Weights of a small masked image model: 101725 training examples.
Rows from block 6 of the encoder of a small masked image model, named by matrix and row number. Rows with one number belong to one neuron. Each number is 500 + 25 x the weight over its row's rms, rounded and kept within 0 to 999. All counts start at 0. Numbers have three digits each.
After each neuron's rows are labels from the 100 images, of 14976, where the neuron reaches its highest value: "patch colour" is the nearest of a few named colours to the mean colour under the peak; "responds to" is what is common among them. Only what is clearly more common there than usual is listed. The data: regions of photos with short descriptions (Visual Genome). In brackets: how many of the 100.
# fc1: MLP up (encoder.blocks.6.mlp.fc1.weight, 768x192), inputs 0-95
# fc2: MLP down (encoder.blocks.6.mlp.fc2.weight, 192x768, transposed), outputs 0-95

fc1.680:518497489468484520485506507499495515504479512505483516523504490457491463510492465526494507506480486495525507452561484478482461516486518513517486478519529471480473516498485456501521486477504475486494542508508464449472525540485509499507547556536493507495526519491544490483513487471496499484
fc2.680:495525483510492475543530490488543508500532535501467463491484512546508486492515549514483502486535503506503516532488528480451520469482518493508501534507502492498541496531513523536487498457478538532466490487494512491482462434506485506518501462496496481494544473514463523539523502495502524515
patch colour: red (85)
responds to: text has "red" (27)

fc1.733:498466487519481480502515516513492491507504464477519476501499483462487486462493507467526485479449511451491507492531439562537490501476542517534484491503529496507517507529469499471529510508499523532471489504493515486498477526499514537525484579504499509547511497482539488520497471527477485485
fc2.733:500493507488498525506517467479502506506483509535503526487508496540501486559532523519453498534497482567496471508463542492487530508509471487488524484498467518498496517482521488528456491484485501479527511448510477513498491473517483501477497441504535489465497507503448491487518555472503520487
patch colour: cyan (36); blue (31)
responds to: text has "blue" (25)

fc1.259:495514438514519487468487503505479498524508451453518468508468517527486493485490538489559525491500494461516530509517500485500477484521504510509496486537494538485532513463508493509527477510418526483479478514474472506530506507525477511506476466448519477523501505517537522494503444501531563483
fc2.259:523516455491459493474526488482482498495480494509463510495491480466479489494486503497492515490513468510501457548486528488550519484462534481512465494553479488488458520505437519500446509493537526492516492480532511500522475476542508502481501520506479463469524497515505520509467515560489477536
patch colour: green (41)
responds to: text has "man" (25)

fc1.553:489500491486508514518509521518508484535459494496489505471487528481488508476486484504495476473492485469504488557503547483502532487479515462536538541489492496485508490484494471491449487469505493500482466489503503492472496499473456472484499497479518542484496504525511464502504542476464487528
fc2.553:491478532510469520482507487481501480484529471529510514465452502529545504529494500480488499542443486522494522479509506490451454524509470494487513461502503482538489520484529526527540490510487517511497488522515528525498503543485492515482502533494502492496497520483500492534482493536545551513
patch colour: red (33)
responds to: text has "sign" (40); text has "red" (33)

fc1.222:514492545482507501509485526467514516508530552516517536484467517525519498533461506486479487474496480437498505525536532492516508507463466506493525482501493506471530498529532509496490517449487536488428483475391515538468509530498489478493511437487486498513496503494520481534490497506529540507
fc2.222:487488482498507494483520462491514530476524438483514471522509447503484511471529471484516540506488513544510500501446511496503464499515529519463470502501511460538454478438500497501509480510501479525523501524608523452487456500490497514482501544509486488491481491528472521486481509505491434452
patch colour: brown (60)
responds to: text has "sign" (32)

fc1.766:510499524465505542506482481525531508525477517521486530507502505480485476509429477504480461482484491482500465470519507495502510492509525498460517487458508463504484537496479494526511546490526502519498509468476496489448495549514518507514516526513518536486532528461511511486511473477520509486
fc2.766:447494475476461473521544493529524483464538483486513471461502470527511515522545525517495498517549531499501499532519517485536535525498508508485491524507536521490501484513493495544477508511483502483516473479525503535538480470483499520543497484446493476509533489517484527546496486479494505471
patch colour: red (95)
responds to: text has "red" (30)

fc1.36:519534541508514465511466538487466532523515469498526542503461440519534522512501527493493559545491455455455526494464486506489528526486497487527473514518467494456515515485517508473491566461492505527504496498504513468484524514523539510502500507486496500516500477535545473535453488534516497490
fc2.36:464467527500494461474497449499534517501510486512496497471484534489472468511529512468535522505493509505501522546512502482494538551493489499465483494481523509506448534521482482511534471501520498504516483520471483457487513498465514530529503475509489517489467521532542498493518485506513484476
patch colour: grey (62)
responds to: text has "zebra" (29)

fc1.166:459538459481523478511503505504494504517517514498496538504464488459522490473455476510505486502443494483516519480496494535488456506498482472511467497515507491488484489508476491495499510475537492549507487464498493484478516480528497487533489512514534496504513475485510512528482548576508498482
fc2.166:522445509500487534508502510503520517472547494519495489467534474509482524544540512499476481520528478535497476532518540475529526536509498538478506514490483522537517491527510500490483506523437498477498521496510501521496471521477511508509493487512496542491485468508485483494549457467510509485
patch colour: pink (39)
responds to: text has "sign" (34)

fc1.677:558500492528507531539536450486498483516487467513534520483467547476520505463486483506510477505485487528484508521488538501519522475504590519510477531512477508475509524557491471498486487480523526488465515469417494463469512484501506502525485496452505505469462467495533504483500521515470493451
fc2.677:445473533490471487465494552516464532501540527485488475533526436503490497536515496515479528498500513488498503485501493520474485547513431519486493485494522490528498524447507505494502489543472476515508494504572496516505477515483504519497490496554522518499488528501445502489504483497509507535
patch colour: pink (38)
responds to: text has "sign" (26)