From a checkpoint of a small masked image model: 9.82M parameters, encoder num experts 16.
Rows from block 6 of the encoder of a small masked image model, named by matrix and row number. Rows with one number belong to one neuron. Each number is 128 + 24 x the weight over its row's rms, rounded and kept within 0 to 255. All counts start at 0. Numbers have three digits each.
After each neuron's rows are labels from the 100 images, of 14976, where the neuron reaches its highest value: "top examples" is what is common among them. Only what is clearly more common there than usual is listed. The data: regions of photos with short descriptions (Visual Genome). In brackets: how many of the 100, against the usual share in percent.
# fc1: MLP up (encoder.blocks.6.mlp.fc1.weight, 768x192), inputs 96-191
# fc2: MLP down (encoder.blocks.6.mlp.fc2.weight, 192x768, transposed), outputs 96-191

fc1.222:138079102140148108102135103133110096124139113166130138144115132146123189152095161142134128128105104131147149122132119127139156153111085125104151133099124140150097132155083119134104139142093122131200143102132162130121137148117145131149144147085107137124147135102086122113138161138110139113
fc2.222:140166132125133150144114136112124161144107156123135128137140106101143061121144097103103120134123126092125125089155149161144101181127148141117133132124157135109167143113160119113152150156169140128080130127137072138111139129125138140109122117148136092140096119143154142144119097144127145136
top examples: text has "sign" (32 vs 2)

fc1.733:145052140152123099116111120158142101074150139130117148094142130120141130107141083108163112144143135093101149125122147128127093121082146126166117144127114137148142088155115116134161125127178154103083154103165168123126129106144086124066155147153116100120160145120131140164167131123129138157
fc2.733:108196129128102163095159130101118136137103096146116119159095130136126129145124171127104142124131138140181074116128127130122169136138136116102124159134110145138087151142108159131128138112059103155165099169082145146114074132119157123155099130096141180150116092120113143083113130137129116093
top examples: text has "blue" (25 vs 5.1)

fc1.166:123124144175077155118131163091081184133160117167116122112105143105206162127116109142137172154148105112144165122133143126130102120106124148135090142126112103154144140119099151109103102138078143083151133190156134126121096137120156120177119073083133134131151129139117120135150130090124136167
fc2.166:126137117117151104118156147175185060117102149097156104139127116141077114100144140081123108157146156142121121138101102178166146126130125119144168101143134121123106090148124120140152164121155116145098109057107110135137169136133133153097159180161159122149093147133119112104124109164120104089
top examples: text has "sign" (34 vs 2)

fc1.5:153093131106101124118170153135165159074109143109165122115098135129167124109126096114183135133108130100111117131135108115127106140134141089112126158135142131134133119114116113142121164134143112140141141049114153099118140097129115124115190139117133100134168158126066128117155132131135096086
fc2.5:097146130167147139117099120101106107187102146121078158126106136156064125124127126136086127127131137120120130137121170129131142125124122143139159086138110127125139130159137114137170116124105162122126132199144149147119124162120145126110079141150130145123076081116176146117100111134106156177
top examples: text has "sign" (27 vs 2)

fc1.766:096128124106155093138118136143139127132127139149111144128128140117083152087129098127122064162155110122141118098123114192172133088154109153179159150165106161137151149092144132117150107156135131118081092124118147140114109154133120193157075117163128134120111139096110117176129120114092128061
fc2.766:123157156114116142109117120124119184128129118088137155141135116153136126144139130132165160126182170131090118139149092109128107134127130131120104080150154102167107151163138117111132161144115147147152146162084110147112135121058152082122137131159156125109162157160138125183118108155181108168
top examples: text has "red" (30 vs 4.3)

fc1.259:141164184159110118162144111164152116167151129111130128133157157136130084119158155158146118098094101139108136093135125130133116133107120153141127086130132148115119131131145121097152154136116156096164100154187119120119114074096159095130169141122112139097122103123121096136080130113148115117
fc2.259:117109112129147145143175098103130120127098184164142138117128151155085182128129141125145130120112113106157155157140119156103070108125101093122082138107158127109180133150156126074186150133145136129118115112112138140115124126130112143116113125112144128115116095177130093134118129090135072156
top examples: text has "man" (25 vs 8.6)

fc1.680:147097109146140073140103149116146091105125134134136132100143109148069139119132131109129092143140112164134138130124134195146095092117125151150166126167150128149152088109186099128115099153167177078070130125091146124097179138131147178153110152141116118116149166111153116123128142084117108131
fc2.680:111149149104123123129132118159138170126115128117179139111104141162175123157167124134158166095173164141118115129138130093118147122122149128077114150139112115157076142157097157131098134147110089156147140130121144155107073130067165123177149119145147152134120123141125134140136144141203096121
top examples: text has "red" (27 vs 4.3)

fc1.36:110144127159118144114112122103120160185193143108142106106128121130096129108141140135123147109109156121120089099080089168115133111129107149121124126097129127129088104127121125160114120116131091155134119103150115128141088140095130134112154137179161166105111135100107136085107139166120143133
fc2.36:127121144119117176153092101137097149099137115138066163132131166131125146117136169137109121095132170130117122124101081122152149142130179107125151134145109129130109151117158115098154050164052132091132138122118126161073163113182126122129115128139145138152158110182138122163148116117150156130
top examples: text has "zebra" (29 vs 0.8)

fc1.300:153107131073096123155158137113093146099122132087102123093111172115117127133152119113141133113151116160140099113132098127154129107119141167113071100133119150135149161119131101114121140136131114174160118113140161116157081144075146124117124142103126118107091147108148086121122132096128172133
fc2.300:165142102168113093140086133089125097117161111124127155099125092117141091126084103121121149116113099130128104124156186127166133163131155114140171148136140118090134122135158121165083161177135173105118156109117138118152134113125124163130129111115102108103122149106158112158110108118129172107
top examples: text has "man" (25 vs 8.6)

fc1.52:133118124073132145153106151087102123112086113130140137100161098117118119155147130109136094116126098152070151091074060156109145085116153137150189143084186180124167126173123144138113134161166147111160125144134110116150140104122133137138146125160125154119149142111160104133090140094099124139
fc2.52:188124124073097102123123144162129133127160155095169118106091174132153122157169139138121124094150117122142134143106139120140142156123109104119110118158083131145107131133138125143128094141157078135094138117126114168134118159114133141248116086175145160126121097097150124140144125151163101101
top examples: text has "sign" (26 vs 2)

fc1.553:137073133141173119114131129155202102132158121198131117140131160140133142164107161154151132161110121162106126137155106109168116174112129141161102141110113123129096143129115095104095168120138097137151058090100142137122099189143136155134129141114144141154110165151136141097079119130126190105
fc2.553:116137137106112121141114137135104146112085173122090105142124092114129105098079174164144143093090193103088127123134106109099140123129136119081142108103111126170167111159136098136118139149121134129088148136121102108178146088111121194116148123167121115143130119171162131177120150088157148142
top examples: text has "sign" (40 vs 2); text has "red" (33 vs 4.3)

fc1.45:109095117146138160101123129203131076138123144123094159153076098141150111106112106130139125124136133067151143073123088174150109106104139115162114153128131129152138103152112137103116146116138141117069149153127149129131106139122128150092180115160140158117107088107114122137160141145129138159
fc2.45:125163139140104134112133103055147151098156130140136115097153127104110159154158120123107149094137146169132144107132151097129123142127141129078109125137105135155152141131135134132156118159101134148212099132133121126087143116132167102110098138079139096161148151133140154099069140123137110116
top examples: text has "white" (28 vs 11.8)