Weights of a small masked image model: 7400 steps.
Rows from block 3 of the decoder, named by matrix and row number. Rows with one number belong to one neuron. Each number is 128 + 24 x the weight over the matrix's rms, rounded and kept within 0 to 255. All counts start at 0. Numbers have three digits each.
# fc1: MLP up (decoder.3.mlp.fc1.weight, 768x192), inputs 96-143
# fc2: MLP down (decoder.3.mlp.fc2.weight, 192x768, transposed), outputs 96-143
fc1.42:131116122167111124125132137120130109136146153161136128149164096132138098137120106167170128154118139100081102124103108142141132135138119114106136
fc2.42:094126133121146162137145111149117130133147106135134139109126154108132160118169143141128109124094152135129150156131172152117107126155159140141125
fc1.43:158124124105140070140101109144161144114131157137125090150108138200119142175126166110110105184046095126116048127145128089109141102100157135160094
fc2.43:126116104146196074105115146119146142127117134114158147138128133076117092123157141166124117138139118066107120120153139093152154169128149155126111
fc1.44:148147122185150079113165105096146164127180097102186145098104141142140151153140180142112128044152142123177151125191068141082139119126148144153121
fc2.44:109110118199048187132200168130156132079119179112164156149176146111182123111134134123156098152072099124069054120208141131111193102149127142077093
fc1.45:161104098115147087116101119148105141156147113138083110162115124140136163111166124111144110142137099120130151103118127158117143152130099123138136
fc2.45:145154155141106127123135191118128120134123164109148110136147129119141109169135145130113165135127193120126100130114128094125119146133127160131113
fc1.46:147112149129090112174111082088188104103144119097120105127124132159112121125202169117158107122115154131148142153148085123130146136199143103144142
fc2.46:109129108170149115119082123122168116168122164103111115171130160123140169122119160167149122107163129117146139145122107127075095127167186089120143
fc1.47:106090119128126099105129107158116106085165122137144144078141131126131133123121172147117095156124111172122119149124153116119100134161134123087121
fc2.47:120139092139142101143154134147124152158130090143096134132130109164110138159124095138158156146121161105150128148135124118154138088127118086107140
fc1.48:131110093172151149098147106128158143165125123097138127139158194063124105097139159185108162081137128127112163121116104135125125160130117115115119
fc2.48:124105154105155087122127121190136105152134120170126121126137141167187166112095125162141137132087123084161146120141154126134155129188111109154090
fc1.49:119124142129148095123139125136126076122141135095164120079137102125111142089120124194110162115139091096145131207127123115152090113136106145111119
fc2.49:129123123143165122104120148120131151121103122106153052117146154114108097191178125135123114149140094097107169124183114118119111134109119140164094
fc1.50:131121168146124156134150122141127120133132121107139128146122122129135138109150143124136112133122131138113098141127141164139122130109120128131111
fc2.50:139114086102101109132115108123148127109108170109146121103096152132118126106130136155145118098109138137138121127120102130107136142142146150159126
fc1.51:146134112115177098142123119112128126171171126160109102114157136124108135143151177113166096116126139138146179133144099140153122129104141153140153
fc2.51:103124088112146140127152100096106106119119088090127097123135131125131098100170088176128134118112076089126153120120154150123147106162147154118112
fc1.52:201132081153096163090106123135146072123134080095134140076146163077112061143102150191092175103123170179116046136132131113162102127147087164121068
fc2.52:195005047112120130058116179113177118099107132161137107165125047158159172202138112123156130086134119112151135080129161151112124119119135134138172
fc1.53:141124109121155110127112117113133154137125141152142133153123124151131102143134153122142133124134122135145117110108151128125124140120135108119140
fc2.53:126113144145099105136140105119135119146120095094147112147154167118131161113099119122146122158115110094149138133129127132110107142130107120120119
fc1.54:126164133137122120138124132155132140131136111134124114123113124119124122129140107122149095111129124117135145116121137137128114125140127134127110
fc2.54:103117099133140130129100116124120111150135124149146125149139144139114154128128150141125160157117107142141151144133123132136131114117109144132132
fc1.55:133119152145102148113151168138107107089126078136173112088114145113068158134131149090179118143109121144142131107081159148136138129145146164081151
fc2.55:115116110125098127124112105143170126156144133102156097144120120099141156120126151072117131111133151117114126156160143097166108127121071095135183
fc1.56:117115122114130133133113121145107132126148118149126139121141120134120115108133149130121144118163120126144114128142126125133128130140164117138132
fc2.56:148131147138111117133151125119142115144113133117126098148108119114113144123114119131144121123110161117119154122120128122141123150122103128111124
fc1.57:104139151136126115144133129153137122135118153147090152119165118157133155097129163115127134179118142128088101140137127131142134135134147112138151
fc2.57:142127118160130153130165124092129143133137153101148101134131144118136146103156125102107107101096116150131126115130152136121128110105121144091123
fc1.58:125144098126127115118126143112108176123121135078108120120126108165117181088127118129099081163079065103146138107133118102110144138133148100132166
fc2.58:146118136136124092141107157120139158155089106181114098150106167117094116145134140100170140151144141135124136169146130127112124119139148157120080
fc1.59:149137106122109146103156140139156092141142160140106110119111135109107114132118117121151160128150114142131135166127124061115162133120107122141164
fc2.59:140144096121089136126114143101143135082127120136186102142100119110095146175114120126153200137150166153130114142147115148146160128119124113126114
fc1.60:171132082151101110082181136132104102083159144111123159047141126147128110119139118115123138142127134144101104160156128123144093139108127122112129
fc2.60:001061103142186151106121148123118169143121142142134106155107100138108157118117166135121113124172134101123131140106129101131129103110134098102151
fc1.61:111115155136116109103174145156131125163133115177169129084141151160083169109151149163138110100156112094159132127096132116125119087099126146131129
fc2.61:139163126123124134101092135143108123108154133149147088155089100094146111120081130085141135139133119143137156139142118150138106138123126127134120
fc1.62:133143130115132130125120124112125134103150119128116133136114116142153101146147132133123135130108153133108144124137126119112106132118111137100134
fc2.62:124146114113137121136112099138126120173123128134125121126115137115150162107109134140116112128139114136119128157126123147143150122143136139165134
fc1.63:114115116133119137090127140104147123113102104129139124128094072078147109131100120153105152119111126099114114149151156107099169143133143143127120
fc2.63:127134131144131133161101121166150145052140141164134120109156120139142108101119123123170098130147166122127147126128110135103157036111125107142137
fc1.64:134108119116167161105058142143104093166120142100112172129144121109123066074103083172144150127145136128173207112160151078120159115166085150156133
fc2.64:118112148143065119119147113110154136089103146176101132118139164158165176146134137146083164171089145147097119151189103159114131128087142124076109
fc1.65:119142171128140108136098126152139094139099132126134122066169104138115160084163136149151104130102133115142083177162143125200132141179136067116118
fc2.65:132087140131104128127160122120117188130133176153122094145148131154151130108150128091117130155103134133134162131159128138116151135106160125134145
fc1.66:120152110134107117120165122143114146126138143153072161091170131132076133160174173153082124117119159114088122167155079121129109138122182128202172
fc2.66:140103168137123178131083160149166103175139155166103105072134189094089192116138093117112165149198130159104111118111213104185130103074146122128138
fc1.67:133146139127136144166098085125157116136141171134158109161135109138147132160163138137076092127140160162136077123167118121122148160114139096094079
fc2.67:114172120099133125141163134111074122156142121176130192159120124114149126076163151109162105149134133090115123120148135116091120097133165136129131
fc1.68:125130129142111132130122129113129135149129109146136122111126149132128127121120142113135119127139142129116132126119113133152126124119116131140122
fc2.68:130119117122115140135152121136110116133118119123127119138136107123158125141125105150137139112108118124143123131135125120110121149141133128128109