config.toml
image_size = 32
encoder_expert_mlp_ratio = 1
optimizer = "muon"
ema_decay = 0.999
final_lr_fraction = 0.1
Rows from block 2 of the encoder, named by matrix and row number. Rows with one number belong to one neuron. Each number is 128 + 24 x the weight over the matrix's rms, rounded and kept within 0 to 255. All counts start at 0.
# fc1: MLP up (encoder.blocks.2.mlp.fc1.weight, 768x192), inputs 96-191
# fc2: MLP down (encoder.blocks.2.mlp.fc2.weight, 192x768, transposed), outputs 96-191
fc1.21 [117 147 136 137 122 109 135 122 148 115 137 140 118 107 114 136 119 123 155 139 137 123 170 152 111 112 143 124 128 138 145 122 130 131 120 119 131 125  95 129 157 136 124 123 127 129 113 127 140 124 112 155 111 140 107 126 149 120 120 140 154 126 138 115 128 132 143 119 133 115 118 140 136 163 123 137 116 104 148 131 147 126 132 131  74 119 130 134 122 119 148 135 118 135 124 103]
fc2.21 [110 114  97 138 138 136 127 141 125 138 119 122 126 122 137 134 128 151 131 124 147 136 106 128 123 141 100 135 112 121 126 118 140 127 120 119 151 123 141 131 137 124 109 137 151 118 151 121 133 151 132 123 111 119 137 136 113 111 168 109 111 130 128 127 130 108 127 136 129 124 127 131 144 120 155 120 140 136 133 114 131 117 145 138 127 127 111 123 118 144 139 147 125 120 144 107]
fc1.22 [127 162 112 171 135  99 138 224  77 147 215 155 167 142 145 131 140 151 119 117 136 162 125 234 255 195 163 188 139 166 139 115 184 156  61  92 139 153  62 208 155 166  93 112  93 135  49 115  91 162 178 123 132  86  68 141 151 150 149 103 156  70 203  77 102  88 152 113  79 126 116 151 166  94  69 114 112 182  36  81 113  71 129 111 133 146 184 255 103  48 112 172 182 146 173  93]
fc2.22 [ 38  35 103 188  51 241 202 216  84 117  74 115  62 107 123 112 113 152 177 103  87 179 164  52  29 136  60 185 134 126 125 138 118  78 148 141  75 192 241 122 149  99  56 198 128 131  74 102 163 182  98 139 131 115 209  54 119 129 117  94  65 189 139 228 125 117 194 143 123 135 169 132  96 169  92 136  93 169 104 218 193 226  68  21 193  84  94 101  85 141 126 185  47 127 157 143]
fc1.23 [130 132 133 110 144 136 124 130 130 116 128 133 116 106 123 117  99 134 130 131 131 129 119 135 129 132 127 110 129 123 133 138 116 131 139 135 124 128 120 119 120 111 121 126 134 121 127 132 126 133 134 136 132 140 127 134 118 125 119 134 135 134 142 138 122 113 140 123 115 135 117 126 131 123 129 134 135 132 122 136 163 132 139 128 118 130 131 124 129 120 120 125 123 124 120 123]
fc2.23 [122 126 132 132 120 121 130 126 127 129 126 126 136 141 127 146 153 130 128 131 129 126 134 131 132 131 124 141 115 130 123 128 130 126 128 133 125 126 130 138 128 140 136 126 138 134 129 129 124 123 129 128 125 110 131 124 138 126 135 122 134 118 122 123 127 142 123 139 138 131 130 138 128 126 133 127 123 123 134 127  98 128 122 129 129 134 127 122 138 134 130 128 140 127 131 126]
fc1.24 [127 121 163  93 127 113 128 128 154 173 137  95 128 119  89 165  96 121 125  99 135 120 100 123 139  83 153 155 120 113 136 112 184 161 160 137  95  95 128 105 143 134 152  99 102 114 148 148  98 130 122 159 124 107 129 105  82  88 137 194 107 133 137  88  90 140 115 144 127  97 151 152 140 120 108 172 122 142 154 126 120 104 122 137 204 128 137 110 124  94 144 152 161 118 178 128]
fc2.24 [115 134 140 105 132 131 154 120 123 115 136 134 139 132 144  77 112 135 154 131 161 117 112  90 117 149 109 114 146 138 138 164 128 152 121 160 136  92 139 104 103 120 103 128 129 123 152 111 116 191 140 135 147 120 104 134 136  94 163 110 145 133 127 152 111 104 139 137  75 104 114 124 105 107 136 162 126  91 138 147 115 123 126 119 123 140 162 119 157 136 127 106 125 127 162 178]
fc1.25 [119  89 145 126 129 143 115 131 125 163 198 169 116 106 143 121 117 145 106 106 125 125 109 120 120 127 140 118 150 140 175 133 103 143 129 132  89 115 168 142 113 110 135 101 158 126 107 138 149  88 107 121 118 139 136 123 108 143  75  74  99 118 114 112 133  79 114 128 136 123 105  99 134  86 136 128 141 158 110  95 138  86 166 120 161 161  91 141 104 137 122 161 140 103 140 114]
fc2.25 [141 142 114 167 116 146 161 103  86  99 118  97 120 112 138 110 142 159 121 131 105 117 142 133 141 109 107 122 156 141 127  99 124  92 139 144 130  98 111 146 133 137 115 112 140 112 119 104 153 145 132 148 144 147 116 161 158 115 140 128 152 127  98 135 102 163  93 129 126 134 154  94 114 169 100 107 111 146 110 139 114 180 130 147  67  84 150 144 119 125 144 167 116  84 125  86]
fc1.26 [105 135 131 135 132 130 134 115 123 116  95 123 136 120 129 123 122 127 155 138 111 126 120 138 129 126 121 108 133 108 133 128 126 119 129 146 113 130 130 128 128 121 123 125 153 130 135 148 129 107 129 165 123 130 106 133  97 119 124 130 119 139 134 119 132 111 140 112 119 131  90 152 124 150 123 152 131 139 117 135 127 123 131 130 118 120 119 132 137 123 133 132 134 138 136 148]
fc2.26 [133 134 144 122  98 120 131 132 120 153 142 118 122 120 149 124 147 115 107 113 143 117 125 123 122 137 131 127 126 155 118 119 131 142 126 114 139 111 126 116 121 116 139 107 111 118 126 119 135 145 113 148 132 149 136 121 136 145 134 149 137 134 125 131 125 138 102 125 135 145 166 122 118 125 122 131 124 134 134 114 146 130 139 121 110 124 130 135 107 127 135 153 112 134 116 113]
fc1.27 [159 133 128 128 119 109 153  98 175 139 140 128  92 110 146 123 194 135 131  80 134 126 129 109 156 124 137 121 107 124 123 176 120 117 149 109 117 112 137 128 100 110 143 117 113 114 103 109 149 121 145 134 143 125 152 150 121 127 143 142 151 100 141 146 118 115 155  88 158 141 118 144 154  88 113 164  98 134 142 112 123 124 170 148 169 106 117 111 129  97 138  99 163 146 125 157]
fc2.27 [121 122 128 106 131 117 127 139 168 113 110 106 163  94 140 120 125 171 129 126 134 125 105  87 101  81 141 112 136 143 158 147 145 110 132 128 110 124 135  98 158 129 119 124 106  94 163 128 139 122 105 138 162 161  98 129 100  91 113 183 106 112 128 153 147 136 145 151 121 126 148  83 105 130 127 120 115 126  80  98 134  96 134 144 141 137 129 128 150 125 147 119 131 103 159 121]