From a checkpoint of a small masked image model: 7400 steps.
Rows from block 6 of the encoder of a small masked image model, named by matrix and row number. Rows with one number belong to one neuron. Each number is 128 + 32 x the weight over its row's rms, rounded and kept within 0 to 255. All counts start at 0. Numbers have three digits each.
After each neuron's rows are labels from the 100 images, of 14976, where the neuron reaches its highest value: "patch colour" is the nearest of a few named colours to the mean colour under the peak. Only what is clearly more common there than usual is listed. The data: regions of photos with short descriptions (Visual Genome). In brackets: how many of the 100, against the usual share in percent.
# fc1: MLP up (encoder.blocks.6.mlp.fc1.weight, 768x192), inputs 0-95
# fc2: MLP down (encoder.blocks.6.mlp.fc2.weight, 192x768, transposed), outputs 0-95

fc1.547:154128175105077117152138124082152140135111170174134077106133144171149143149139060046138181139121091094129137116112128167144170189143126138153132134168085117086167046132177062105150111084132103074120131114114230133131110128145214125113096129070096102135118097185111125080133155153184159197
fc2.547:116110168127091118076196115114156161103140122098098129081188127091157114096146094169105104117145120145129103148125092123140167077119122202136154129154145176168098182180103125172144141113157144115208164125123081124163071127071156160129125102191036101165109199106204143085130142119152155084
patch colour: black (36 vs 14.1)

fc1.214:103208084126111073192082109226145106110129178124138123157123101140116137132130141129092094119112126115082102137131162100182117096108087140116148173120116173151117184147163167146149129092104084095132100174148118139137117144154147127162108162153110073070119091144117147056116113126166145136
fc2.214:139103158144135168114122137108119167165135102121116118094115139086137104122115110139105099085162142178122142093160080145070150105121188100156137167141140099058171132078133086093152131105125172148145151094097150147132122118075136105127119141091144161138155128120176177192156123155144122151
patch colour: black (65 vs 14.1)

fc1.91:090205114129147106194136126185112096187096119140128225182097160142085108114109133099110137118139071126146093143150142112085123167093123158134171140104130116138119092093115143090117109088117071134114115095092118128104134136084099173104166150114178169124123147154102138096193175140115124156
fc2.91:148101121059203110164075095084135105081137154106100116080126116132159090102187154142078094148162144146121206141130102129054164112113163126124125128129101094179075137152102186154127093155161165123177084070139150115166103139141099076133123124125152195124164127084165132170129132117129129125
patch colour: black (41 vs 14.1)

fc1.528:188171149146099137146170140136106039089081142122148113078131066132183121088141116129156114151091134111130120119144205144156136156206122114186175104146123120107149106119116126065075081120131118092191086091149126152143150126209128130101140090144115096111109119147141177139122133126080137109
fc2.528:053154128118131148175155135139090168189178189165129150178174233152172117190131110121127165137141119129124099142109068097162107078090085102088134137138125161169067180187093127183156089131091110132129130136101117154105177135068217131121121164134098145099114099139109144127147121109116120114
patch colour: pink (37 vs 10.1)

fc1.162:126178126129061157131075141190174138145125185077150141138127138148094129050155113099123110134131177125088175153197186086114103146122104137120112118085120151172142111188129180131156124168123104129097138107091167143124106128157181082133113183136079111162121102152165080076110103082119152125
fc2.162:101130137162084120108154190093167166097177068177101104108140143103154148148177144053154181139170181164107098124048105123063175155120165134121128128135170095097155155125141105130121118092103138156151158073192123097145069135073072132137128082136133118132159105128094097189132135146135110134
patch colour: black (32 vs 14.1); cyan (25 vs 1.1)

fc1.692:129160159124076051126111167161112132091133147109132135098118048143117123073106139126140087163031118122123147059065114161116073174148061106155128108128194121151164104095141144137184101118112143184150081089147134129145074141123094103122133206129148147111195123116097120141094100125107125128
fc2.692:123115089146145202114148085135168115124132111167155152137160194132132111190149136126066147134175177111108049201186134126168176124100120124109119157154067196118081144179181113114057087121115111109133167160130140113121158134125172183144111067149143106174131062141113161153137160113170119127
patch colour: pink (27 vs 10.1)

fc1.654:073079141168088136112146189160090115098112153110169156147069100148157110106151134163158130086107129118114194035086160177185148144054154105120110118117163087151108147135125099108184098082150152146131184113131157081150117181148144086124144152142112153103149151142117117223136067170167166092
fc2.654:127147113082152124160157066085193133138083089170116109123194149150159081140127112098092104168127135134119031234157105123102151145172121186104153131115107152124107135122155139142053165142118152108141116131108126200089069110128117150161124077139156070176194137132133120064099149095098093165
patch colour: pink (26 vs 10.1)

fc1.542:149009129104097109146112107097169190151094075143150082177083129106106185125121093144169128150134113118078070125153083196151129178158145126130123098130091095145089134094142076115090133117076133110083172146168128092118142160136172156128149091104121095097164141165115130134092134110076166077
fc2.542:114227114183171141120130167098113088148130179100118167062123144093151135135128124128088160102110098153124221157151191057120169075095081110118104109141178119134173138172120136127130137153139153130120099130105109092121157093154061116127121188104097172158095145064159152156166144179126093147
patch colour: pink (31 vs 10.1); white (25 vs 6.4)

fc1.157:166171134089152134188143155079131064097127049120133089092161120135150102114121083139142132166146119179149153114098216131095134116165189157141107130136113137148108120112116034108061123108116099161132163138105122086099162130149144165097118050132117135097124132120095106197108152144087154150
fc2.157:085130115171110139114114155157114178185111225123082166195105104124074125173105125157141117106118138094121136170152058144150121159074061132120113108123156161106135130178109160166193131149109179084118118164185126109094159111107153131144125225115112141161112153134147127106108105126130115125
patch colour: pink (27 vs 10.1)

fc1.540:167142102107153102064105127145115134157129109167156136093097104128070113120156111165110210129062126113103173139179126082158211118207130114126136186103152177117114149061130154150137158096169174078141105095076129080119096092131109124176120085152101104171125078087124058138172138112158107172
fc2.540:064093145125119147148155032117126095204087132103145085141113107136119087165115167078124241117151186124131112142120165079151076132058138104168110101134083139145129113158117131108096103079123104133127150128151131115134121136124176112088122130148158150125148104110189112116145154106121135180
patch colour: black (32 vs 14.1)

fc1.765:169155136184153105073092136118137137163114170161181105135111146119166134098128103092131107202168127077101136066063147183106106092147178115092141149139155140174111073114140122094085149133137127172163130116100111133160135093152174167145115159173217101072122119146104159104150127159127122109
fc2.765:065135108067154118117098104151146067148143118134150112170145163138095133109124141123155100108098200115132106166183195139118201164148088112108160133146099073125129118111071128152138165123164163141162143075170176135097169106049208151094127081126143167171123119101091070135109123103144165107
patch colour: pink (28 vs 10.1)

fc1.73:086151116112101105111098134168100106161085123086158151159121127143123084088105127085114089102133126144131109097182141083136164163121128137130184143133133174075148162097151074130148131168082039167120129194106143180120109185184101107157122145098123171151118152126109061064085120144132118141
fc2.73:166126101122142129184133170126109113095149168159051098140106148114147132131108149109137075116102112125131198160162081152076065153089167129140193079121135073160112137105146134133136161107112117113090096098128127118197109117088106162114117114128106116142187106154115169173105097160120178118
patch colour: black (57 vs 14.1)